python train.py --model="image classifier" --num_classes=[18, 218] --norm="layernorm" --mlp_ratio=2.67 --qk_norm=true --inner_norm=false --loss="cross_entropy" --init="xavier_uniform" --residual_init="none" --muon_scale="match_rms_adamw" --lr=0.0026 --nesterov=true --warmup_steps=380 --weight_decay=0.1 --adamw_weight_decay_other_params=0
Rows from block 2 of a small image classifier, named by matrix and row number. Rows with one number belong to one neuron. Each number is 50 + 10 x the weight over its row's rms, rounded and kept within 0 to 99. All counts start at 0.
After each neuron's rows are labels from the 100 images, of 14976, where the neuron reaches its largest size: "top examples" is what is common among them; "peak at" is the part of the image that holds the peak. Only what is clearly more common there than usual is listed. The data: photos of arthropod specimens (BIOSCAN-5M). In brackets: how many of the 100.
# gate: MLP gate (model.blocks.2.mlp.gate.weight, 416x160), inputs 0-79
# fc1: MLP up (model.blocks.2.mlp.fc1.weight, 416x160), inputs 0-79
# fc2: MLP down (model.blocks.2.mlp.fc2.weight, 160x416, transposed), outputs 0-79

gate.362:57 69 37 51 49 64 60 43 50 58 62 50 64 52 54 40 53 58 43 48 38 38 41 41 42 65 41 40 52 35 62 52 73 52 53 47 55 52 30 45 37 68 39 42 36 62 60 53 71 40 38 39 71 48 28 55 52 45 47 62 43 33 55 50 52 57 43 46 30 43 47 61 62 54 45 46 73 36 55 58
fc1.362:49 35 47 37 50 54 53 51 77 62 60 54 41 63 44 64 58 52 28 43 38 41 56 54 50 68 67 37 54 32 63 39 57 62 69 49 53 49 39 48 48 65 36 39 33 68 60 58 52 48 50 36 52 56 44 31 37 60 34 54 45 35 32 44 49 51 44 45 51 37 64 47 41 67 48 48 65 30 52 45
fc2.362:51 54 53 30 48 56 68 50 29 42 45 35 49 58 36 40 63 37 63 48 52 57 55 65 51 60 57 53 56 34 68 37 59 54 67 52 61 57 51 47 41 53 50 41 53 40 46 46 49 36 39 49 52 49 56 61 45 65 59 31 63 64 50 56 52 52 40 44 61 34 46 45 50 54 17 34 58 54 48 45
top examples: class Arachnida (25)
peak at: centre (92)

gate.214:56 44 57 49 47 48 44 48 61 43 69 73 53 53 45 52 57 35 46 60 52 63 54 50 41 63 36 58 42 52 41 56 53 42 38 53 36 52 53 56 58 46 56 51 57 56 72 57 60 50 52 54 43 46 61 47 56 73 32 57 59 57 44 46 44 61 46 44 51 64 50 30 56 45 39 48 54 67 35 44
fc1.214:52 52 55 55 30 58 30 58 62 52 57 57 55 47 54 50 67 36 49 54 59 52 62 41 31 53 30 57 54 45 36 57 37 52 70 55 37 64 59 36 36 41 53 39 53 70 60 65 60 48 62 57 49 45 55 64 49 52 33 61 50 36 55 41 56 59 48 39 43 34 48 45 48 56 50 57 70 52 40 49
fc2.214:49 49 40 49 60 51 47 73 46 46 39 42 54 42 57 58 28 35 66 58 52 57 51 21 51 54 59 38 75 56 51 51 44 71 44 72 33 48 66 37 60 31 56 56 45 43 42 37 63 45 41 57 67 53 50 54 49 52 55 45 43 62 30 46 47 61 49 41 33 56 47 50 53 58 49 52 54 60 49 48
top examples: class Arachnida (29); order Trombidiformes (27)
peak at: bottom left (27)

gate.413:58 52 47 51 62 36 48 49 58 44 60 77 55 53 54 46 46 60 60 58 54 57 44 49 47 47 35 52 54 44 41 29 47 58 46 66 44 61 61 51 48 67 65 49 52 47 48 63 44 56 60 37 34 30 46 74 54 43 38 51 55 47 40 52 59 50 41 50 70 62 65 51 41 49 68 36 59 50 36 44
fc1.413:48 48 42 43 62 40 46 51 49 54 34 53 56 50 48 47 62 61 46 71 44 68 43 47 51 47 52 58 49 62 26 42 41 67 51 57 47 46 60 58 36 57 36 45 38 69 32 55 48 39 38 44 50 28 43 41 74 38 51 49 31 45 66 36 52 34 59 55 39 55 62 37 52 73 57 56 52 58 48 42
fc2.413:67 59 46 36 54 51 56 41 51 49 50 49 50 60 71 51 58 45 45 68 48 72 39 52 44 48 42 69 56 34 52 45 55 60 56 58 50 52 56 60 40 50 50 56 48 46 50 48 29 46 58 45 53 36 40 50 53 43 48 51 58 60 37 59 48 51 65 55 52 47 70 47 46 58 69 42 42 40 39 46
top examples: order Coleoptera (37)
peak at: centre (34)

gate.100:33 43 45 33 48 45 50 45 33 48 56 52 54 38 45 39 42 53 60 40 38 59 50 29 34 59 44 40 61 41 51 45 38 56 60 49 43 57 76 53 37 44 63 53 46 57 50 68 42 68 54 56 43 51 60 52 41 37 45 55 32 62 63 32 40 51 49 58 44 56 60 37 51 40 46 55 45 47 62 51
fc1.100:37 50 46 46 45 47 48 58 43 39 55 49 61 46 41 47 41 48 66 47 60 58 26 40 56 70 59 45 61 40 45 62 56 57 50 63 69 40 64 55 23 59 48 53 53 54 27 62 58 46 49 51 70 51 53 42 62 55 56 42 41 42 46 48 32 37 53 60 51 55 55 34 42 38 36 66 61 53 57 43
fc2.100:52 46 44 34 56 45 63 66 56 33 62 41 42 61 61 50 43 56 48 59 58 30 67 56 35 63 40 35 61 60 67 49 72 73 49 56 39 42 49 48 45 60 33 45 43 32 59 47 69 45 49 36 49 57 48 53 55 44 47 32 53 45 43 58 66 47 34 49 42 68 60 56 45 47 66 43 38 43 45 38
top examples: order Hemiptera (50)
peak at: centre (77)

gate.65:63 40 52 70 64 38 52 49 46 41 44 54 55 60 32 43 44 49 49 54 51 44 67 41 53 47 35 28 43 29 52 49 57 60 66 50 40 60 46 51 72 78 53 48 70 63 47 67 32 50 49 50 53 53 51 54 40 57 55 58 59 48 41 71 52 65 62 25 39 34 56 61 68 45 50 58 47 48 40 52
fc1.65:66 61 58 52 46 37 57 50 44 43 29 70 38 52 41 53 42 50 43 45 52 67 64 59 57 35 45 70 46 58 41 38 42 56 56 72 47 40 38 79 48 49 56 31 64 42 58 52 57 39 40 51 48 52 46 61 64 54 60 49 60 41 52 53 47 37 50 45 45 48 63 58 39 48 46 68 37 49 49 49
fc2.65:44 39 59 71 32 61 37 57 49 59 62 37 49 51 48 41 48 44 50 54 56 46 65 39 45 35 66 41 66 62 43 49 57 52 39 44 32 49 70 42 44 53 57 64 36 51 46 47 52 38 38 48 34 50 61 64 42 52 48 41 45 50 52 45 46 54 23 57 51 56 68 51 49 54 54 58 42 53 67 42
top examples: order Diptera (71)
peak at: centre (65)

gate.220:35 67 62 54 34 64 49 66 31 47 41 49 48 45 75 48 64 47 39 59 45 54 57 82 34 66 38 58 35 58 58 63 48 54 49 57 44 51 61 61 61 51 55 66 65 46 44 47 38 35 44 44 53 52 56 49 48 56 49 49 39 50 59 63 48 45 43 43 64 41 43 57 34 41 67 44 51 46 43 38
fc1.220:58 53 61 54 47 52 59 39 54 55 65 44 68 58 44 70 49 62 43 69 42 49 58 69 42 46 45 65 70 61 53 54 46 34 50 34 56 47 32 51 48 52 56 50 54 56 56 44 37 48 36 45 52 65 28 52 50 55 39 34 43 47 50 42 52 65 82 45 54 38 39 46 49 59 42 69 54 49 62 51
fc2.220:40 47 49 50 60 47 52 47 54 48 33 48 42 52 63 45 56 33 50 36 42 53 37 56 43 68 55 53 44 45 59 21 74 48 55 69 28 58 44 61 47 39 42 55 65 44 67 56 65 64 63 61 52 52 62 43 63 47 45 49 49 64 43 48 37 43 38 54 42 60 49 66 34 44 45 35 50 60 43 44
top examples: order Coleoptera (37)
peak at: middle left (45)

gate.307:42 55 54 37 59 51 60 53 51 47 59 35 50 65 48 70 43 37 50 52 72 61 49 35 75 54 52 45 61 56 49 56 49 69 38 46 51 53 60 43 57 48 54 45 47 69 46 53 51 46 54 46 55 61 32 37 60 65 54 51 49 54 31 64 48 52 43 61 51 41 54 47 73 50 63 58 50 35 42 49
fc1.307:56 32 62 69 34 57 58 59 52 53 42 51 54 46 52 41 32 42 41 62 54 52 52 62 46 57 57 66 46 51 58 45 55 64 32 62 29 42 35 46 43 60 63 56 45 58 41 75 57 41 48 69 55 71 36 41 48 46 48 55 44 49 46 42 32 34 39 42 51 58 67 55 55 62 59 46 51 50 58 48
fc2.307:47 49 48 38 53 53 40 48 57 60 54 40 49 64 50 52 44 52 58 54 45 50 56 37 57 41 31 59 50 55 45 38 42 62 65 48 57 46 64 48 69 38 45 50 42 31 58 35 55 61 50 40 47 48 54 52 50 56 54 46 43 49 40 38 79 50 48 49 54 46 48 45 47 50 43 41 38 59 57 39
top examples: order Diptera (67); family Muscidae (25)
peak at: middle left (27)

gate.275:69 49 46 81 53 43 31 51 60 40 48 69 47 39 38 62 50 42 57 32 54 61 37 58 67 59 55 66 37 34 46 42 43 41 45 56 44 56 38 26 59 43 63 46 66 52 43 49 54 69 50 36 62 41 55 33 56 51 52 57 51 42 58 59 71 52 71 43 42 42 51 50 49 61 62 60 65 35 42 35
fc1.275:57 55 61 29 44 56 62 52 55 47 36 32 37 58 46 39 52 34 41 39 46 38 64 32 56 37 52 40 50 34 41 61 48 45 54 33 41 43 47 70 40 46 41 56 40 53 67 47 41 54 62 47 50 48 61 60 71 54 44 53 52 45 40 43 49 59 41 69 37 59 36 43 63 32 51 41 52 48 59 65
fc2.275:38 57 45 29 53 63 50 67 41 40 54 50 59 55 39 62 60 58 57 43 66 71 42 53 54 59 61 63 53 43 64 61 45 56 57 66 59 66 52 47 48 62 47 26 61 50 47 42 52 46 46 44 62 50 57 39 36 42 64 51 47 46 52 74 61 39 58 32 49 43 35 71 48 55 54 58 54 44 41 40
top examples: order Hemiptera (42)
peak at: centre (82)

gate.33:46 41 55 63 37 73 70 57 52 51 52 53 58 50 38 44 47 34 45 49 53 27 61 49 52 60 59 45 44 57 53 52 27 47 51 49 55 55 74 53 53 44 44 46 39 61 70 44 64 37 45 49 37 43 53 58 60 48 38 44 43 58 35 57 62 49 60 62 62 49 59 38 60 44 48 35 57 49 55 46
fc1.33:54 47 48 32 64 49 51 34 60 52 48 55 38 45 51 52 49 27 42 42 40 63 44 42 59 59 44 48 56 48 48 79 33 46 67 60 44 54 40 55 55 59 50 61 51 62 66 48 50 58 51 47 50 45 50 47 54 37 56 42 47 63 46 29 57 59 60 48 52 51 60 37 53 33 50 41 23 45 47 65
fc2.33:58 51 57 65 68 64 47 54 38 51 50 58 57 58 62 58 48 54 47 62 62 58 58 33 44 37 45 49 37 50 34 33 45 41 52 38 43 55 62 53 54 51 31 54 66 56 43 51 40 35 48 56 54 36 64 53 53 53 62 66 34 33 70 51 41 63 48 43 28 43 53 38 29 40 48 50 47 65 46 34
top examples: order Coleoptera (44)
peak at: centre (48)

gate.204:44 41 44 55 38 58 36 56 33 80 58 49 45 39 59 57 40 35 61 51 44 42 53 57 51 46 45 53 39 51 59 69 53 55 33 59 44 48 66 67 54 65 61 37 41 42 48 50 55 45 50 38 43 63 61 68 65 47 31 49 38 56 44 41 60 52 42 60 55 43 46 45 41 56 57 46 52 60 44 52
fc1.204:58 56 52 43 46 45 43 60 52 60 33 54 51 34 64 41 60 31 53 53 36 56 42 59 43 46 49 32 41 35 46 42 51 59 66 46 55 44 41 51 45 50 49 56 63 30 64 74 44 40 47 32 49 35 57 44 61 36 48 57 43 46 36 43 46 30 45 54 53 52 58 60 57 60 48 46 42 53 49 51
fc2.204:57 40 45 53 47 41 54 41 53 50 61 64 61 41 46 56 46 38 64 31 64 43 54 42 38 38 62 55 58 65 52 52 44 49 48 57 46 52 43 49 56 61 54 50 57 55 69 58 42 58 77 52 61 62 54 60 45 53 56 48 33 45 71 63 61 57 47 31 46 46 59 64 48 37 55 50 32 39 53 44
top examples: order Lepidoptera (25)
peak at: bottom right (27)

gate.311:52 50 48 28 46 46 19 47 62 52 58 50 40 44 62 21 58 50 56 57 54 49 66 54 38 50 42 50 74 63 60 59 53 48 59 67 41 49 43 67 50 43 46 37 38 46 63 50 45 60 57 63 28 53 53 52 45 63 59 45 45 49 40 48 57 53 44 52 52 40 43 59 28 55 41 69 45 47 43 57
fc1.311:54 44 50 56 52 46 42 40 57 27 53 49 47 56 53 28 61 40 37 41 60 46 49 68 42 48 63 58 62 63 59 52 48 59 49 41 62 38 53 42 34 41 46 41 43 47 62 32 42 55 58 40 42 58 46 49 31 50 52 42 54 62 29 60 51 58 49 39 40 33 61 63 62 57 42 60 38 53 58 69
fc2.311:49 42 42 49 55 69 53 60 48 56 51 53 56 45 45 68 61 59 51 69 52 62 48 45 52 55 48 52 56 45 52 62 58 67 57 45 54 35 41 33 51 52 63 53 69 56 32 47 51 43 47 44 54 38 42 45 58 40 53 44 46 23 28 48 50 44 34 47 38 49 42 42 44 52 46 32 47 64 48 38
top examples: order Hymenoptera (43)
peak at: centre (61)

gate.6:58 42 33 21 80 57 50 55 50 29 49 57 59 48 52 53 55 59 51 34 47 47 61 49 51 55 59 55 53 49 50 48 23 62 40 39 46 49 58 56 51 44 69 48 54 57 51 53 44 57 53 32 51 55 53 45 36 73 41 57 58 53 63 66 43 40 62 35 46 46 52 52 55 46 51 70 39 72 52 41
fc1.6:48 55 64 75 46 41 54 31 52 59 33 38 45 63 54 46 60 50 47 48 52 52 48 57 58 36 54 43 54 35 42 56 49 38 53 54 58 53 42 52 54 45 40 78 58 59 27 70 55 34 57 60 62 44 50 60 54 46 47 54 46 38 46 53 44 59 46 52 47 53 51 55 35 53 59 25 61 42 47 52
fc2.6:53 30 56 54 24 49 41 54 33 49 45 44 51 41 42 53 44 44 54 53 56 53 51 65 45 46 29 68 28 66 47 61 52 44 48 64 37 44 48 47 48 41 44 47 58 63 42 54 43 57 57 36 50 46 49 52 48 46 40 52 67 42 46 48 67 59 59 52 33 44 55 58 65 53 44 43 53 52 40 44
top examples: order Hemiptera (32)
peak at: centre (47)

gate.185:53 63 40 38 39 56 43 53 47 51 39 42 34 52 55 46 62 52 37 53 52 55 58 46 41 49 33 47 45 31 71 37 52 53 53 62 56 52 32 46 60 60 46 41 51 74 49 32 35 48 48 48 60 51 56 47 65 48 45 64 40 42 51 47 47 24 41 53 43 59 54 61 40 72 56 54 40 38 56 53
fc1.185:48 75 59 49 36 56 64 37 52 53 38 53 37 40 73 29 62 64 38 43 65 42 56 62 52 66 49 45 42 50 53 37 36 53 48 47 53 48 50 52 69 45 49 54 58 57 51 53 49 74 62 37 55 61 49 45 47 40 41 47 27 61 51 36 52 29 58 49 53 53 38 46 40 49 71 47 51 41 64 43
fc2.185:49 40 63 53 49 48 53 49 25 48 47 48 66 43 60 27 50 56 61 51 50 62 45 54 44 29 49 28 55 47 40 64 51 27 74 55 72 51 51 53 32 66 60 54 55 55 53 55 53 60 51 47 43 58 42 54 38 40 44 61 57 51 60 32 53 56 43 44 51 47 66 60 53 45 44 57 52 50 64 57
top examples: order Diptera (68)
peak at: centre (62)

gate.48:59 49 51 55 47 38 54 51 48 50 30 40 46 45 51 30 57 60 52 52 44 52 34 57 56 43 40 72 33 44 48 34 43 41 60 67 56 47 56 66 59 55 41 39 46 68 56 37 53 36 54 54 54 57 50 51 48 53 38 54 49 40 38 59 55 35 58 36 53 55 68 61 47 49 56 59 49 51 47 49
fc1.48:48 51 50 45 53 47 44 41 43 58 57 61 66 38 44 35 49 41 52 54 51 50 50 58 54 57 49 48 69 52 40 70 55 46 31 56 39 51 42 40 56 53 49 56 50 45 38 59 52 53 39 46 46 46 54 37 53 48 64 55 45 68 46 48 46 53 45 63 62 55 27 34 74 50 63 56 74 62 36 34
fc2.48:47 54 60 44 48 34 73 29 55 63 58 34 41 52 52 56 58 65 57 55 33 42 46 43 52 58 45 45 63 45 38 42 43 54 50 73 66 42 56 59 54 43 44 51 54 47 53 32 29 43 33 45 65 57 71 61 58 54 41 44 68 56 39 65 56 39 50 51 39 52 45 48 55 62 52 69 40 53 40 59
top examples: order Hymenoptera (44)
peak at: centre (75)

gate.323:44 65 54 50 38 61 47 46 51 64 61 44 51 52 50 47 38 47 66 39 45 34 53 23 47 66 52 59 68 67 53 62 45 49 59 45 59 55 60 42 30 48 61 45 45 51 36 53 33 52 29 52 83 40 53 60 59 50 65 41 39 44 46 39 50 54 55 60 57 52 51 41 53 41 41 58 59 54 57 37
fc1.323:59 57 59 49 54 53 52 44 45 57 64 53 39 65 27 66 48 49 55 44 57 57 45 56 45 41 57 48 34 60 62 30 53 57 49 63 59 39 36 63 44 53 38 58 38 58 51 37 40 34 53 49 36 38 54 56 49 51 67 60 61 39 51 70 51 75 49 52 51 36 44 56 40 45 54 40 50 37 43 43
fc2.323:29 41 54 55 42 50 63 59 58 71 49 46 55 60 54 47 43 56 57 39 52 68 42 36 50 48 70 39 50 27 21 49 49 40 49 38 35 52 64 57 46 53 71 57 55 40 49 57 54 55 51 73 46 42 30 41 65 48 53 55 42 66 64 42 31 48 63 48 59 49 56 48 49 48 43 66 43 61 57 58
top examples: order Hemiptera (29)
peak at: centre (51)

gate.321:56 38 53 59 37 52 62 59 38 65 43 65 41 32 48 65 58 52 71 44 44 52 54 48 57 46 57 66 52 22 41 57 29 38 44 42 51 48 63 53 47 37 35 48 51 44 50 54 63 59 42 61 48 55 47 37 47 45 49 48 50 62 48 42 61 48 54 65 62 37 49 58 70 36 69 66 59 62 34 53
fc1.321:38 47 41 51 49 55 59 44 38 42 47 42 47 59 36 51 66 66 45 50 47 67 69 57 45 55 46 59 27 38 58 48 50 32 37 38 42 39 66 36 45 37 42 57 68 41 65 54 38 42 49 55 61 45 80 29 64 46 44 35 46 51 40 57 77 48 55 56 45 39 47 56 45 48 41 53 50 54 50 67
fc2.321:48 48 52 59 43 51 39 56 70 37 54 52 52 50 35 47 48 52 42 54 48 68 40 54 20 40 23 48 54 43 32 43 47 49 53 53 64 46 57 25 38 59 39 54 43 42 41 50 40 48 51 57 44 47 56 49 39 50 47 55 60 48 56 50 43 72 41 46 64 58 52 64 34 52 46 49 48 62 57 60
top examples: order Hymenoptera (53)
peak at: top centre (44)

gate.41:49 49 58 51 42 62 37 51 47 57 37 48 55 55 56 40 56 45 51 61 66 56 51 44 54 54 36 41 56 31 53 63 55 49 23 53 45 44 53 44 49 55 48 51 45 50 25 46 52 53 49 63 50 45 60 36 45 58 69 55 56 55 48 75 57 53 42 51 62 56 45 50 42 55 32 43 52 53 46 54
fc1.41:55 44 56 44 35 51 60 56 37 30 45 49 44 51 56 46 37 70 22 42 52 49 48 43 60 57 45 50 51 46 59 46 53 59 65 66 49 58 47 55 46 42 68 42 61 32 53 51 65 54 73 41 82 43 56 53 47 41 39 45 48 52 42 51 59 60 64 66 52 54 58 54 51 50 50 41 65 58 66 58
fc2.41:48 36 51 55 57 51 65 54 53 43 42 45 46 63 50 30 41 61 47 48 69 42 55 63 67 44 33 60 30 47 61 59 59 71 36 52 48 60 61 39 25 65 59 60 62 56 36 46 54 42 53 51 47 44 66 50 62 49 59 32 51 62 41 50 68 34 57 58 54 51 53 65 31 67 41 45 54 51 51 54
top examples: order Coleoptera (47)
peak at: bottom left (35)

gate.162:35 31 39 48 37 77 33 63 36 41 48 45 44 48 53 48 54 46 48 32 46 68 57 41 50 53 53 45 45 63 51 46 43 40 42 55 35 63 45 45 47 63 48 41 37 39 53 66 41 46 42 58 32 64 57 52 52 50 47 50 60 49 62 56 64 53 63 34 52 44 45 43 39 51 50 56 74 68 61 50
fc1.162:56 56 52 60 48 29 54 38 47 54 51 35 56 66 54 55 38 55 43 64 60 28 55 63 46 44 41 61 40 42 63 41 51 47 72 41 55 40 54 56 45 40 57 45 34 61 55 25 59 63 70 60 61 43 60 50 62 69 37 51 51 46 25 36 52 36 46 61 60 41 58 73 42 52 54 45 35 35 47 55
fc2.162:42 33 31 57 62 45 42 63 49 48 49 52 45 46 72 24 50 44 47 47 38 59 49 42 54 28 59 54 54 57 52 59 53 45 43 69 53 64 52 53 53 68 55 42 30 54 46 57 46 50 39 43 40 55 68 46 49 44 49 52 37 47 51 66 57 56 59 32 52 48 28 52 37 37 38 49 59 63 30 39
top examples: order Coleoptera (65)
peak at: centre (81)

gate.277:59 44 46 65 58 55 38 65 43 64 50 46 52 56 61 54 53 31 72 64 44 65 44 45 40 46 55 62 48 72 35 58 45 41 48 53 55 51 50 41 66 49 47 73 57 38 50 59 54 56 48 34 45 44 55 36 43 55 46 52 57 49 47 49 54 70 50 55 63 42 43 39 55 76 50 62 55 33 68 44
fc1.277:59 47 47 56 46 53 66 54 43 64 55 54 40 45 49 57 60 37 60 53 43 63 49 51 49 49 50 54 46 44 58 56 61 48 29 46 31 37 59 42 35 49 41 53 51 51 32 39 67 40 66 46 52 40 46 46 59 48 41 45 50 58 53 49 50 55 40 46 72 48 40 46 41 64 62 48 46 54 37 53
fc2.277:44 60 58 70 44 52 38 56 50 33 38 57 41 49 46 73 44 51 39 52 52 43 72 74 41 58 51 54 45 44 50 35 30 45 51 50 32 42 34 42 54 44 58 52 49 66 57 30 49 63 41 55 64 59 65 60 37 36 46 56 77 55 50 61 50 63 42 48 53 35 53 45 48 45 51 55 51 53 41 63
top examples: order Coleoptera (46)
peak at: centre (80)

gate.211:41 36 62 39 35 52 28 48 43 59 49 75 38 60 41 43 66 70 38 56 64 45 45 31 57 51 43 64 66 33 60 60 64 59 61 51 54 39 51 50 51 63 51 50 40 43 47 39 39 50 38 59 45 41 51 30 44 50 35 50 51 57 49 42 57 52 49 71 26 41 37 54 60 25 65 64 44 51 58 53
fc1.211:63 34 22 55 56 59 62 42 46 49 52 37 29 55 45 55 43 63 44 40 25 49 39 67 58 52 62 59 41 61 44 31 50 35 60 58 51 43 54 27 68 63 37 52 58 54 56 38 57 38 59 51 36 66 58 64 54 51 52 35 42 29 50 60 54 53 60 47 56 48 47 59 34 73 47 42 53 52 44 52
fc2.211:40 39 47 51 28 61 37 46 34 65 39 67 67 58 63 52 54 54 41 34 60 43 48 49 61 47 49 46 54 54 54 78 57 47 48 69 48 45 56 40 62 42 61 45 51 56 34 43 42 47 67 44 33 60 38 48 51 56 53 38 46 58 37 62 64 36 44 50 59 48 41 49 61 39 47 35 47 46 42 47
top examples: family Milichiidae (25)
peak at: middle left (41)

gate.354:61 36 55 56 44 56 45 56 58 29 48 66 44 61 64 92 35 50 38 45 48 72 44 46 48 61 52 37 52 55 64 42 30 41 67 50 68 50 58 45 40 49 49 51 58 51 38 59 50 52 55 45 39 40 53 48 57 56 42 45 46 56 54 53 45 44 48 38 50 49 55 64 70 68 44 53 62 47 53 59
fc1.354:38 33 59 32 62 59 48 71 61 38 46 42 65 64 58 53 36 48 48 43 62 55 49 30 39 62 52 50 59 49 37 58 38 50 60 44 64 45 54 50 42 49 41 30 49 47 43 56 44 64 55 39 53 37 50 48 51 47 42 46 51 45 55 60 71 55 43 49 62 47 66 47 77 34 57 50 53 53 48 50
fc2.354:48 50 37 50 62 53 41 43 51 70 42 52 56 60 64 62 46 42 64 66 60 48 54 45 36 54 51 40 52 51 43 50 52 53 48 71 63 52 61 49 40 52 62 50 46 44 55 51 53 58 55 47 41 55 50 37 45 34 52 58 46 75 51 40 37 59 54 26 55 43 71 16 54 32 59 45 49 48 49 42
top examples: class Collembola (25)
peak at: centre (41)