Rows from block 11 of a small image classifier, named by matrix and row number. Rows with one number belong to one neuron. Each number is 128 + 24 x the weight over its row's rms, rounded and kept within 0 to 255. All counts start at 0.
After each neuron's rows are labels from the 100 images, of 14976, where the neuron reaches its largest size: "strongest on" is what is common among them. Only what is clearly more common there than usual is listed. The data: photos of arthropod specimens (BIOSCAN-5M). In brackets: how many of the 100.
# gate: MLP gate (model.blocks.11.mlp.gate.weight, 416x160), inputs 0-53
# fc1: MLP up (model.blocks.11.mlp.fc1.weight, 416x160), inputs 0-53
# fc2: MLP down (model.blocks.11.mlp.fc2.weight, 160x416, transposed), outputs 0-53

gate.342 [132 129 135  98 115 119 132 148 160 125 119 170 134 143 172 169 102  75 176 145 165 182 115 106 172 129 156 124 149 174  99 156 126 124 130 126 127 147 146 134 110 115 122 133 117 118 167 144 141  93 153 121 124 133]
fc1.342 [ 69 105  96 109 143 151 166 155 114 110  80 122 127 120 113 113 132 109 119 139 159 112 114 139 106 127 132 144 113 102 125 167 136  83 134 118 115 118 166 140 107 144 164  91 150  99  80 106 145 114 120 103  97 133]
fc2.342 [146 143 120 124 148 161 132 122 140 133 183 138 129 161 133 112 125 132 169 122 135 122 114 124 152 129  83 126 132 120 170 139 116 142 110 154 106  95  79 119 124 117 103  87 136 150 113 130 105 152 124 142 111 137]
strongest on: order Hemiptera (33); family Ectobiidae (31); order Blattodea (31)

gate.46 [105 169 141 124  76 120 110 138  92 132 136 136  79 110 126  96 130 119 153  98  76 142 132 148 121 125 146 166 165  92 132 120 129 138 119 120 160 125 123 114 137 154 172 136 166 110 134 133 103 130 132 122 132 114]
fc1.46 [137 138 106 126 118 154 101 127 154 147 121 116 144 121 144 138 121 106 140 125 177 178  95 128 137 129 117 170 152 135 150 127 149 144 124 148  99 131 139 168 118 139 134 104  85  91 170 110 145 159 154 177 127 106]
fc2.46 [115 145 101 104 111  95 148 104 144  80 117 134 140 164 125 153 109 150 190 149 126 102 107 153  98 130 135 101 158 116 158 106 126  97  99 128 122 131  81 120 110 149 124 142 161 159 116  87 137 115 159 127 110 158]
strongest on: order Coleoptera (60)

gate.307 [ 96 122 100 148 156 136 131 160 157 155 116 127  83 106 180 146 170  79 111 116 123 144 120 144 135 118 118 161  94 123 146 149 120 144 118 133 122 135 161 142 142 154 107 150 121 147 102 131  97 112 153 142 130 114]
fc1.307 [115  73 153 132 109 152  95 110  79 148 108 132 146  96 126 127  99 110 117 123 155 145 154 138 127 113 114 121 152 146 104 143 126 118  93 168 132 117 122  80 146 108 127 168 163 135 138 112 165 138 149 162 132  78]
fc2.307 [119 112 122 109 102 127 100  99 124  96  92 136 157 125 125 132 142 162  98 138 109  87 124 124 130  90 133 142 104 169 130 168 148 150 135 139 155 151 173 180 129 124 114 127 128 115 132 146 119 116 117 105 103 123]
strongest on: order Hemiptera (51); family Issidae (47); order Coleoptera (44)

gate.215 [129 129  99 134 106 140 100 131 129 159 158 139 121 115 145  64 137 120 167 152 145 110  70  84 137 167 113 119 125 134 189 124 113 113 149 112 140 113 129 150 136 101 149  95 141 121 104 132  77 132 143 165 123 121]
fc1.215 [ 91 127 176 134 171 156  82 115 118 117 146 109 130 108  89  78 177 102 139  97 156 125 112 174 123 167 108  94 158 126 119 140 142 165 120 146 165 122 126 131 137 124  92 124 168 112 116 117 136 124 106 156 127 156]
fc2.215 [ 92 170 120 105 151  87 128 122 115 159 102  88  96 127  98 139  87 139 150 142 139 167 102 134 135 164  96 124  97 128 141 125 124 143 176 153 132 130 135 123  91 155 113 101  95 143 143 165 140 115 126 152 108 108]
strongest on: order Hemiptera (29)

gate.360 [132 150 159 124 132  78 121 125 131 121 117 106 162 145 162 108 110 119 112 154 129 153 106 148 102  96 179 144 125 130  93 103 116 130 113 150 171 114 153 106 175 125  99  92 111 130 129 119 120 100 147 135 145 112]
fc1.360 [108 134 119 135 116 141 151 141 131 149 144 113 130 150 154 119 121 164 133  86 107 123 130 155 152 107 145 108 149 153 126 138 160 123 118 120  77 105 126 120 124  75 120 153 180 115 187 162 117  94 111 115 141 128]
fc2.360 [144 153 131 124 140 128 125 180 159 170 122  92 125 155 124 171 135 114 159  76 144  82  71  82 112 151 133 125 141 149 156 122 107 150 133 141 107 130 146 120 138 159 108 146 108 173 140 154 117 171 120 111 155 116]
strongest on: order Coleoptera (68); family Ptilodactylidae (32)

gate.64 [113 117 131 137 125 123 154 152 152 127 122 110 159 154 111 123 142 180 111 134 126 120 133  96 145 156 126 114  76 144 153 110 110 158 101 121  84 130 127 143 160  89 141 122 141 122 111 159 129 154 136 156 184  99]
fc1.64 [156 102 127 169 113 113 124 107 144 149 157 142 145 144 116 112 145 108 107 134 116 137 114 122 145 132 138 100 103 116 137 129 165 105  83 110 144 143 122  99 175 122 155 165 157 124 145 124  97 178 160 138 109 100]
fc2.64 [156 101 113 158  89 132 110 123 109 172 111 178 160  90 149 130 186 138 109 105 108 142 140 154 171  93 155 118  92 128 141 128 186 116 118 114 143 134 138 139 116  87 167 164 146 114  85 120  95 147 116 103 105 119]
strongest on: order Hymenoptera (43)

gate.394 [150 121  97 141 163  99 140 127 144 160 174 138 104 128 126 117 121 109 140 119 188 101 124 152 142 132 171 148 114 123 115 125 109 115 135 119 116 150 117 142 177 138 100  95 149 143 133 152 148 122 121  96 102 102]
fc1.394 [ 87 119 133  94 111  81 161  99 122 172  91 131 109 118 118 127 109 158 115  81 139 126 120 153 128 104 107 156 127 132 151 178 172 151  95 126 164 144 174 129 129 150 127 115 117 133 169 121 129 129 179 122 163 143]
fc2.394 [140 111 144 116  93 110 121 142 158 142 119 109 146 151 136 192 121  93 135 130 136 150 177 142  82  94 122 166  98 172 121 132 156 132 130 101 119 161 135 132 134  98 119 127 104 134 124 107 129  94 131 167 104 129]
strongest on: order Hemiptera (58)

gate.235 [133 105 130 118 180 121 120 124 127 142 146 139 172  91  80 114 102 110  87 163 140 134 147 156 121 116 102 118 143 172 109 159 100 130 117 161 132 127 131 139  96 107 105 150 140  88 121 114  96  92 124 148 155 121]
fc1.235 [152 101 151 153 141 149  95 112 124 132 156 124 121 108 105 121 126 147 136  92 157 114 155 171 136 121  89 144 145 151 107 186 158 143 129 105 161 143 130 145 146 134 121 108 121 100  72 190 132 105 129 139 113  93]
fc2.235 [156 140 163 143 108 116 124 153 105 139 137 120 111 125  76  80 136 126 122 116 136 117 155 149 124 187 131 160 141 145  94 111 127 107 143 112 133 133 144 195 113 125  89 125 128 121 144 150 112 120 107  80 133 110]
strongest on: order Coleoptera (50); order Hemiptera (35)